Weights of a small masked image model.
Data: trained on retinal OCT scans (Kermany 2017), 49215 training examples, 30.4 epochs.
Rows from block 2 of the encoder of a small masked image model, named by matrix and row number. Rows with one number belong to one neuron. Each number is 50 + 12 x the weight over its row's rms, rounded and kept within 0 to 99. All counts start at 0.
After each neuron's rows are labels from the 100 images, of 14976, where the neuron reaches its highest value: "strongest on" is what is common among them. Only what is clearly more common there than usual is listed. The data: retinal OCT scans (Kermany 2017). In brackets: how many of the 100.
# fc1: MLP up (encoder.blocks.2.mlp.fc1.weight, 1152x192), inputs 128-191
# fc2: MLP down (encoder.blocks.2.mlp.fc2.weight, 192x1152, transposed), outputs 128-191

fc1.505:47 69 49 35 51 56 50 62 52 45 53 55 85 46 41 45 48 37 35 54 40 50 57 47 58 46 37 50 50 69 58 53 67 42 30 45 75 54 65 59 63 46 47 46 66 68 58 40 53 57 34 53 47 62 41 37 50 36 61 55 79 33 47 58
fc2.505:52 55 41 40 75 35 60 39 53 43 43 46 41 51 99 45 40 60 44 36 39 61 47 48 30 65 47 22 44 61 62 53 37 49 31 60 43 38 57 59 72 37 55 48 32 54 33 40 27 32 67 58 54 58 55 44 48 39 50 52 47 29 44 32
strongest on: finding: normal (81)

fc1.640:41 59 45 43 64 63 53 46 55 27 24 45 43 53 60 39 69 57 41 69 41 71 63 55 31 55 46 52 48 52 45 47 42 46 52 38 56 22 46 50 52 66 54 56 39 66 39 67 60 50 65 44 42 49 61 62 48 50 70 55 53 51 64 71
fc2.640:39 35 67 57 28 42 29 56 37 34 27 53 59 53 46 59 54 54 40 72 34 21 47 53 56 39 60 36 42 51 54 77 48 56 59 37 42 63 66 36 62 56 55 49 56 45 19 48 40 70 60 58 39 66 60 50 48 59 39 76 54 45 29 41
strongest on: finding: normal (80)

fc1.421:67 89 49 48 55 42 40 46 48 65 57 55 39 35 49 64 74 49 45 25 79 47 35 46 58 48 39 70 35 34 63 37 78 57 37 49 61 42 55 65 34 39 59 42 59 45 61 40 52 54 71 40 58 65 44 39 30 53 58 66 39 66 56 57
fc2.421:41 39 55 46 48 58 38 57 50 55 35 38 48 43 29 60 57 28 50 66 62 45 74 43 66 41 51 43 52 32 59 51 32 54 41 45 75 58 58 48 44 64 38 43 61 61 44 49 57 54 59 51 70 60 44 62 49 52 53 60 40 30 39 47
strongest on: finding: choroidal neovascularization (61)

fc1.372:51 50 35 33 47 37 56 36 61 50 53 56 57 49 72 74 51 42 51 30 54 50 60 44 52 60 66 37 11 45 36 43 42 26 43 35 52 68 56 43 44 50 36 27 35 41 51 63 67 49 59 63 49 55 47 53 51 43 49 53 34 48 55 39
fc2.372:41 57 50 49 62 50 52 19 53 51 46 48 60 62 35 32 35 42 43 45 45 32 59 42 23 62 51 62 46 49 39 64 62 56 50 47 53 66 55 31 61 54 41 60 58 46 57 48 54 56 43 61 42 32 48 45 55 63 44 44 52 57 66 56
strongest on: finding: diabetic macular edema (37)

fc1.455:21 44 52 39 56 58 61 43 48 54 55 43 38 58 60 74 29 56 58 36 76 34 44 48 52 56 59 63 37 37 58 57 44 44 60 57 52 41 49 55 52 61 51 63 36 70 63 26 57 69 53 39 42 45 34 49 42 41 56 69 34 29 78 24
fc2.455:35 17 43 46 50 55 46 35 42 57 68 26 51 45 66 49 57 76 61 47 44 48 41 47 43 47 53 59 67 66 42 72 59 43 34 33 56 60 44 24 39 63 51 35 49 31 59 45 66 49 61 32 60 12 48 61 52 46 35 49 27 49 52 28
strongest on: finding: diabetic macular edema (74)

fc1.11:51 63 36 46 56 53 48 59 66 62 65 37 58 57 45 35 34 37 40 82 37 49 58 61 42 37 48 36 60 60 59 42 64 62 34 48 54 52 44 56 50 73 41 43 58 63 58 51 46 40 49 30 53 69 34 62 65 42 51 48 63 49 77 59
fc2.11:50 48 64 60 49 41 43 38 39 47 46 42 42 57 42 39 77 55 44 53 56 49 54 27 64 55 46 38 38 26 57 66 62 62 66 32 49 57 44 35 66 70 60 40 50 46 22 38 43 59 64 43 51 59 53 27 47 51 49 28 66 42 21 53
strongest on: finding: normal (78)

fc1.355:42 55 65 44 59 53 75 47 85 59 62 57 55 46 61 34 48 35 38 60 60 60 61 51 35 33 60 43 70 68 77 46 47 35 37 47 40 42 57 48 42 45 55 40 44 36 41 74 54 53 34 48 58 36 37 42 62 44 43 56 34 50 53 42
fc2.355:46 44 52 69 65 36 50 28 38 43 61 61 51 48 58 42 35 48 40 58 56 48 61 46 59 64 61 36 51 41 38 41 58 42 62 51 43 53 65 35 72 45 42 45 54 44 46 72 49 59 62 38 45 59 58 50 38 65 69 54 52 55 52 57
strongest on: finding: diabetic macular edema (35)

fc1.352:43 41 51 57 58 62 46 72 67 58 66 66 55 61 51 37 44 62 69 58 36 53 48 54 61 51 53 45 33 41 46 51 54 53 42 26 47 47 47 52 36 56 38 63 73 63 49 64 55 39 38 65 49 42 61 50 59 58 61 59 38 45 44 37
fc2.352:36 46 56 41 52 49 72 39 59 65 37 61 48 44 45 46 48 55 39 66 40 55 48 43 51 48 57 46 71 40 53 72 52 66 53 43 36 57 47 48 58 34 47 44 44 69 58 63 44 50 56 57 46 70 50 38 47 60 52 48 46 55 21 51
strongest on: finding: normal (93)

fc1.49:45 52 43 42 53 70 54 46 52 56 49 29 63 49 48 61 39 61 47 31 53 53 70 45 40 48 50 53 29 47 52 35 67 41 25 59 67 35 52 48 51 37 69 37 53 59 44 40 38 47 28 61 44 64 45 64 24 57 43 50 60 44 34 79
fc2.49:56 75 57 67 50 59 49 35 60 46 62 56 49 42 60 29 63 40 56 48 43 59 40 55 65 55 45 51 53 50 44 53 71 55 31 45 62 49 54 41 45 52 53 38 51 46 47 72 63 53 62 34 62 50 34 53 52 23 29 74 30 40 60 60
strongest on: finding: normal (89)

fc1.494:48 62 53 55 43 33 57 65 56 41 50 65 50 51 59 36 67 47 35 62 66 56 52 38 58 46 58 45 55 53 47 24 76 40 59 52 44 43 69 69 34 54 60 43 74 37 45 44 42 69 65 56 51 50 51 28 58 40 45 34 47 40 66 52
fc2.494:47 50 48 55 34 47 54 47 55 37 38 70 48 58 60 43 35 46 49 46 65 39 33 46 46 51 42 63 58 61 61 69 38 69 22 40 57 79 52 40 35 58 53 39 34 44 43 71 38 37 58 45 49 41 56 66 51 60 12 54 41 49 37 52
strongest on: finding: normal (87)

fc1.487:68 56 32 36 47 65 64 41 49 43 49 39 41 48 57 42 40 64 50 59 44 45 55 46 21 64 42 47 56 36 54 68 46 56 63 48 69 44 67 42 47 18 48 42 46 44 44 17 43 27 55 49 43 47 55 56 79 36 40 52 38 38 46 50
fc2.487:48 50 35 53 40 38 24 49 49 43 47 26 36 68 61 47 77 40 46 54 67 39 23 51 55 50 48 55 45 51 37 42 53 52 63 25 60 44 49 55 58 61 55 44 45 28 54 44 54 59 44 55 45 13 22 42 45 53 82 51 51 42 52 44
strongest on: finding: diabetic macular edema (42)

fc1.202:67 48 62 58 41 47 72 45 59 51 42 55 46 51 50 28 45 46 58 53 40 58 41 51 48 40 52 56 37 61 52 42 62 45 54 36 44 24 56 74 50 35 43 47 71 57 58 43 23 38 55 39 53 41 53 45 59 55 61 37 35 43 56 46
fc2.202:69 38 57 59 49 46 76 61 47 44 25 53 61 35 65 54 52 50 34 37 48 33 42 61 51 43 49 38 43 49 61 53 23 53 71 60 56 46 48 45 43 55 60 40 54 60 48 43 13 79 65 39 51 47 70 42 61 53 53 43 66 29 47 31
strongest on: finding: diabetic macular edema (32)

fc1.427:30 48 46 56 48 49 35 44 46 35 53 63 66 65 58 67 38 56 37 43 49 46 35 42 70 64 59 58 37 43 35 59 49 31 43 72 47 46 53 45 53 67 54 50 53 41 34 64 51 53 66 56 46 48 58 54 56 34 69 61 54 49 53 43
fc2.427:51 22 51 65 72 45 23 41 34 40 32 63 58 66 85 53 29 47 46 44 31 45 51 38 64 49 62 34 52 49 61 49 47 55 62 60 34 26 58 43 37 43 44 53 51 46 36 46 53 65 50 62 53 56 54 33 69 41 22 44 40 42 68 63
strongest on: finding: diabetic macular edema (32)

fc1.271:46 51 50 55 57 51 41 44 65 39 62 60 44 43 55 58 41 43 48 62 48 53 48 58 34 42 41 52 64 54 71 34 50 68 75 45 45 27 64 33 23 28 62 39 35 57 67 54 58 40 21 45 54 59 47 62 61 54 31 50 39 70 68 80
fc2.271:45 60 55 65 46 57 60 22 34 30 58 52 85 73 43 43 66 51 54 57 41 56 62 67 40 50 53 31 50 42 47 61 35 52 69 51 35 69 63 44 42 26 65 52 51 48 37 67 45 62 57 39 60 66 43 51 47 36 66 50 56 35 53 57
strongest on: finding: normal (79)

fc1.337:40 50 34 40 62 57 53 59 43 50 80 52 64 54 43 43 67 47 54 45 54 50 64 43 56 44 52 59 59 54 55 43 25 16 49 39 69 60 46 45 39 41 36 28 32 52 44 51 83 26 37 41 53 58 62 51 75 42 53 68 51 57 40 77
fc2.337:46 50 55 25 36 51 64 46 42 50 41 38 39 68 61 56 63 61 53 57 35 77 37 45 74 45 35 49 56 51 37 60 36 49 56 45 37 46 51 31 38 40 73 44 57 34 57 66 30 75 76 32 59 46 53 56 59 50 27 46 45 21 64 55
strongest on: finding: diabetic macular edema (28)

fc1.767:62 27 41 49 64 76 40 35 56 37 45 56 25 46 56 50 60 54 35 44 51 41 42 43 36 41 59 49 41 83 50 51 24 55 63 71 29 66 40 44 54 38 36 63 43 56 57 48 47 60 57 52 45 58 58 53 34 36 36 61 42 57 52 59
fc2.767:69 33 48 42 28 52 62 40 61 43 75 68 46 46 91 49 23 47 81 36 56 52 70 43 34 68 50 60 31 38 50 77 45 47 31 53 48 27 45 59 54 30 51 52 46 52 53 74 69 50 27 56 62 51 49 30 42 45 73 56 32 54 56 48
strongest on: finding: normal (83)

fc1.211:55 50 55 39 43 40 68 54 57 79 56 58 73 55 71 33 41 64 47 61 57 40 24 47 62 59 57 59 63 15 50 31 46 50 22 57 40 39 39 57 30 32 61 56 49 63 36 50 61 28 55 52 27 57 36 33 53 50 57 54 55 56 45 44
fc2.211:46 40 47 56 33 49 39 54 70 51 54 35 36 55 95 47 29 45 47 33 67 38 34 40 35 53 74 55 63 59 62 28 49 41 44 55 63 36 48 70 57 54 72 55 60 51 39 55 42 51 41 63 54 42 64 51 50 59 40 31 56 56 80 56
strongest on: finding: diabetic macular edema (66)

fc1.641:65 63 42 37 48 45 65 60 44 43 53 37 59 62 62 34 36 51 44 44 60 51 70 55 56 58 50 50 65 54 58 78 49 64 66 57 36 44 64 46 49 70 48 53 38 40 37 40 75 77 50 35 43 41 39 63 42 65 43 38 43 38 28 53
fc2.641:37 51 55 22 70 62 51 55 42 34 37 45 62 45 68 69 65 51 49 47 71 48 59 44 87 80 66 50 67 61 53 33 57 60 53 64 41 34 55 47 32 60 53 45 68 36 62 38 43 58 57 51 47 59 33 52 52 55 51 42 57 36 30 59
strongest on: finding: normal (84)

fc1.445:45 70 37 49 55 86 63 32 55 71 73 52 55 54 76 50 57 62 74 53 42 57 46 46 43 39 47 64 43 60 83 47 44 64 62 47 40 60 44 42 39 57 65 54 41 73 31 46 73 43 49 61 26 32 62 51 50 50 62 48 52 27 44 53
fc2.445:35 53 51 26 47 71 52 58 43 44 55 45 53 25 65 52 74 48 50 62 41 70 41 37 51 46 71 47 59 53 45 83 57 47 49 37 12 49 35 42 47 40 44 38 60 50 53 76 44 73 61 63 46 20 47 43 61 52 63 48 55 62 40 66
strongest on: finding: normal (78)

fc1.482:60 67 47 37 52 73 53 59 55 44 58 47 59 47 52 58 49 48 47 50 51 29 65 49 34 52 54 44 38 37 65 66 46 56 31 44 32 54 60 46 57 40 60 55 54 53 47 58 54 52 38 27 65 40 67 57 50 31 27 50 33 40 66 47
fc2.482:22 27 44 46 73 28 41 47 52 33 39 60 58 50 52 13 47 45 44 53 63 47 43 37 54 42 61 18 42 55 37 57 53 82 64 58 39 44 40 47 48 43 52 62 60 43 73 80 63 57 58 38 47 18 55 71 67 73 51 65 54 42 43 48
strongest on: finding: diabetic macular edema (56)

fc1.738:49 42 49 35 51 61 50 40 36 54 55 30 42 52 60 45 50 69 39 37 40 35 38 31 39 58 50 45 37 69 52 59 51 42 23 63 68 59 61 70 41 43 47 52 70 54 37 72 47 35 57 48 54 75 47 27 34 56 46 56 53 37 68 66
fc2.738:34 47 52 67 50 50 62 45 69 51 64 38 38 48 35 48 58 33 38 57 47 54 50 44 45 63 55 38 37 57 41 57 59 57 65 21 50 74 24 35 67 53 40 45 64 46 41 44 50 34 60 50 70 55 65 49 50 57 39 28 33 46 57 40
strongest on: finding: choroidal neovascularization (61)

fc1.724:79 70 49 77 60 38 51 29 53 44 49 42 34 48 63 41 62 33 62 59 57 54 58 58 54 72 54 52 58 49 43 07 62 67 48 74 39 39 53 54 46 54 50 39 43 50 60 42 59 53 63 38 57 49 41 62 63 54 36 53 69 68 52 53
fc2.724:46 46 55 46 34 24 43 54 44 54 55 47 73 49 51 46 70 53 61 43 35 63 52 41 62 70 40 58 31 56 69 53 48 47 43 49 49 65 47 59 51 29 42 50 60 49 67 57 74 60 39 48 49 44 68 34 34 55 59 58 40 38 48 48
strongest on: finding: diabetic macular edema (46)

fc1.56:51 35 41 60 57 63 36 65 53 51 68 52 51 49 58 57 54 46 65 83 59 58 62 42 26 55 64 62 31 50 48 45 58 52 34 60 53 35 71 21 38 41 53 46 31 50 54 43 60 57 41 58 50 48 50 36 32 35 51 39 57 58 57 73
fc2.56:39 22 54 41 57 51 51 43 44 54 43 40 46 48 71 32 51 59 61 62 45 65 46 59 52 50 44 48 57 49 70 46 42 56 60 51 48 56 37 76 53 53 56 49 42 40 84 47 44 59 71 81 47 62 70 48 50 60 52 55 57 34 74 62
strongest on: finding: normal (87)

fc1.570:63 30 50 67 54 39 37 68 68 56 64 50 55 33 42 57 55 39 62 34 40 49 53 52 47 44 56 56 37 41 45 77 58 52 50 68 40 43 66 35 50 64 60 43 50 43 69 36 42 53 45 70 62 50 35 41 65 54 62 44 39 52 33 52
fc2.570:33 58 43 69 65 32 55 75 49 41 47 60 41 77 48 48 47 40 87 50 60 78 54 50 67 64 57 56 36 56 44 57 53 38 74 58 56 68 41 61 73 54 49 52 31 49 51 38 61 32 68 59 37 60 38 50 58 45 44 49 50 61 56 40
strongest on: finding: diabetic macular edema (34)

fc1.191:50 46 45 43 47 43 61 88 69 43 50 50 53 37 43 35 67 49 82 61 48 53 47 71 61 44 61 42 47 38 49 40 51 39 28 45 38 57 67 51 53 57 54 46 53 47 49 54 67 58 54 66 49 44 37 52 55 39 66 53 59 67 83 20
fc2.191:58 56 43 45 44 47 74 49 40 48 39 66 45 64 54 60 60 45 52 56 58 51 45 62 67 60 40 43 75 48 59 62 60 50 56 75 45 43 52 37 48 63 37 37 27 49 52 56 69 43 42 59 59 41 43 53 46 45 31 59 54 53 54 39
strongest on: finding: diabetic macular edema (33)

fc1.140:61 56 49 64 50 47 26 61 59 57 56 28 65 50 57 50 49 42 22 45 39 51 54 58 30 54 60 47 61 74 40 35 47 55 41 61 70 57 38 52 35 70 51 46 56 54 50 55 36 58 33 53 27 68 43 52 42 58 52 56 64 41 27 53
fc2.140:22 59 65 60 41 42 56 32 47 64 50 59 52 56 76 32 62 58 45 51 62 55 38 44 58 44 50 46 38 52 49 84 45 54 55 38 79 68 48 50 66 27 42 53 56 47 45 37 32 48 89 73 42 45 44 54 44 36 47 56 49 61 31 68
strongest on: finding: normal (83)

fc1.533:49 41 54 54 42 53 53 58 72 68 60 51 31 46 51 69 51 48 36 52 49 78 62 58 57 36 30 55 31 66 52 59 37 57 69 68 46 58 73 29 36 52 61 56 44 51 43 55 76 54 38 43 51 59 32 45 56 53 59 36 41 52 58 34
fc2.533:41 26 39 62 63 45 55 48 49 44 52 51 57 44 68 70 55 52 42 48 60 53 60 47 49 63 58 34 63 62 61 73 48 59 66 33 62 24 73 82 40 47 46 57 49 47 64 43 82 63 36 53 48 32 42 48 51 40 57 40 46 33 46 36
strongest on: finding: diabetic macular edema (49)

fc1.492:50 59 46 55 40 70 42 65 37 31 38 70 48 49 53 46 52 52 41 66 44 48 51 33 46 58 23 41 57 84 68 34 42 46 61 52 65 64 59 60 56 54 60 54 50 50 45 58 50 41 49 59 38 70 62 60 49 48 52 37 65 65 53 46
fc2.492:34 53 53 70 19 42 36 29 62 39 54 57 10 31 42 51 64 70 55 45 37 37 40 58 35 66 39 50 41 46 46 67 41 43 42 31 46 46 46 55 61 67 46 37 63 62 11 60 61 58 50 47 40 53 50 51 55 37 75 60 46 26 66 50
strongest on: finding: choroidal neovascularization (66)

fc1.558:55 43 49 33 33 49 63 57 65 54 47 47 43 30 54 40 47 52 59 80 63 38 54 46 54 46 35 32 41 78 51 39 44 63 55 67 54 46 38 48 32 53 50 41 48 51 53 50 42 51 37 69 45 46 52 43 71 41 69 55 66 46 49 31
fc2.558:51 64 50 53 61 48 49 48 32 52 45 56 39 52 73 44 55 44 56 58 60 53 65 39 09 58 56 45 42 64 29 47 37 60 45 40 52 56 29 36 60 50 53 51 63 50 65 40 71 52 59 45 53 57 67 41 60 60 46 42 67 54 48 46
strongest on: finding: normal (83)

fc1.364:42 55 54 46 41 35 58 50 63 68 53 39 70 58 61 32 69 47 60 59 66 49 45 49 43 63 67 44 22 48 43 37 59 37 37 50 32 44 59 55 77 61 60 54 61 62 66 50 67 57 49 26 60 58 45 56 50 62 41 55 68 33 49 59
fc2.364:46 54 52 54 46 44 30 62 51 47 47 54 52 49 60 35 65 46 57 42 22 45 46 43 74 30 41 44 51 39 69 51 49 59 36 43 63 61 60 85 51 52 51 61 40 58 58 50 63 43 42 65 64 54 52 63 53 28 57 46 51 54 42 45
strongest on: finding: normal (82)

fc1.138:38 63 51 33 52 54 44 62 32 65 39 74 38 54 50 36 59 35 45 61 43 38 41 39 63 52 41 48 55 68 53 35 60 43 56 76 41 08 58 54 43 52 60 67 31 47 54 50 40 45 50 67 54 67 30 68 49 75 41 46 61 44 67 52
fc2.138:59 52 62 38 70 35 52 56 62 53 59 49 62 52 23 35 52 38 46 39 49 50 59 54 43 56 26 61 56 44 50 57 38 57 45 37 61 61 46 48 71 33 34 56 34 57 69 33 45 45 20 70 74 48 31 46 51 43 39 66 50 41 74 51
strongest on: finding: diabetic macular edema (50)

fc1.639:90 53 53 31 40 64 52 61 44 24 63 60 57 57 60 46 48 46 74 60 58 53 43 42 58 58 41 58 45 41 46 37 54 59 61 48 59 65 70 36 45 47 58 49 38 51 44 55 35 50 55 79 71 62 44 32 33 63 43 65 53 32 41 70
fc2.639:44 51 42 25 62 58 55 38 57 48 93 55 66 57 47 25 40 41 34 41 64 58 57 46 61 64 50 55 63 76 53 37 60 46 49 36 38 44 23 44 46 38 47 53 48 37 67 56 41 36 47 35 74 59 43 59 52 62 49 30 58 48 65 68
strongest on: finding: diabetic macular edema (41)

fc1.451:54 42 39 38 52 58 39 50 59 45 45 50 35 53 40 63 66 67 34 53 46 56 69 48 44 70 51 66 54 76 43 47 55 52 55 38 52 51 50 37 43 46 31 26 49 58 54 50 59 40 23 56 58 45 43 48 36 51 56 63 10 53 48 35
fc2.451:53 45 54 60 38 33 43 61 59 40 24 61 41 73 35 54 34 66 69 52 50 72 55 41 54 70 45 52 47 54 55 71 48 47 66 47 43 58 58 58 58 64 48 47 54 49 63 57 35 53 38 56 45 57 59 52 45 56 58 58 57 51 50 42
strongest on: finding: normal (85)

fc1.763:53 39 59 65 44 34 35 41 65 42 49 52 45 68 54 40 61 59 43 54 52 40 78 44 35 34 39 64 45 32 58 37 44 64 56 46 57 51 52 35 44 55 58 40 62 41 26 51 39 60 61 24 48 37 44 64 29 42 30 46 48 36 39 70
fc2.763:59 52 44 36 68 39 73 46 42 62 45 64 50 29 60 36 57 55 37 22 40 55 57 59 65 53 60 44 55 49 64 39 42 43 42 68 46 33 37 55 53 43 42 43 63 42 60 33 39 54 41 56 48 54 64 55 44 56 41 34 55 33 52 50
strongest on: finding: normal (84)

fc1.333:42 35 46 62 46 32 50 47 54 66 29 57 69 48 65 55 43 32 23 76 49 57 64 66 55 59 55 40 54 31 42 39 60 53 63 44 27 44 46 62 35 51 45 44 43 51 31 32 34 52 49 58 51 49 10 40 60 57 43 65 49 47 55 57
fc2.333:41 43 55 79 31 41 54 49 45 53 20 56 58 44 71 58 56 50 57 50 48 48 57 45 48 43 56 44 52 44 82 79 39 52 49 45 52 60 40 65 55 54 54 16 68 46 44 39 72 55 47 68 55 64 52 62 39 61 62 45 36 69 54 41
strongest on: finding: diabetic macular edema (58)

fc1.575:55 48 58 50 17 64 28 54 58 48 45 62 58 57 51 64 54 47 30 14 31 59 55 50 28 31 45 55 50 61 51 45 22 75 50 60 29 55 44 51 52 44 26 58 55 58 61 58 66 52 64 59 46 41 60 45 45 50 48 64 58 21 50 40
fc2.575:41 44 51 70 31 27 41 18 42 43 37 33 58 70 55 37 44 45 41 53 49 36 46 68 52 29 37 26 43 42 25 47 47 59 65 64 28 36 54 42 60 48 62 49 25 54 80 47 60 54 42 67 62 54 39 62 37 55 41 49 48 68 41 65
strongest on: finding: choroidal neovascularization (70)

fc1.556:52 62 41 48 37 68 52 36 61 36 62 43 56 57 52 28 51 58 41 78 46 29 37 49 64 30 50 47 61 53 59 36 35 44 40 61 46 46 52 44 61 51 49 48 39 38 44 40 29 35 30 63 64 45 65 46 35 49 40 76 62 38 81 56
fc2.556:48 63 48 48 53 35 61 70 35 49 38 59 38 69 49 50 42 47 70 66 60 64 54 52 42 64 43 43 41 54 54 53 50 57 59 47 49 84 40 33 43 42 64 58 40 47 31 47 43 30 53 40 58 62 57 70 49 66 42 50 59 41 30 27
strongest on: finding: normal (79)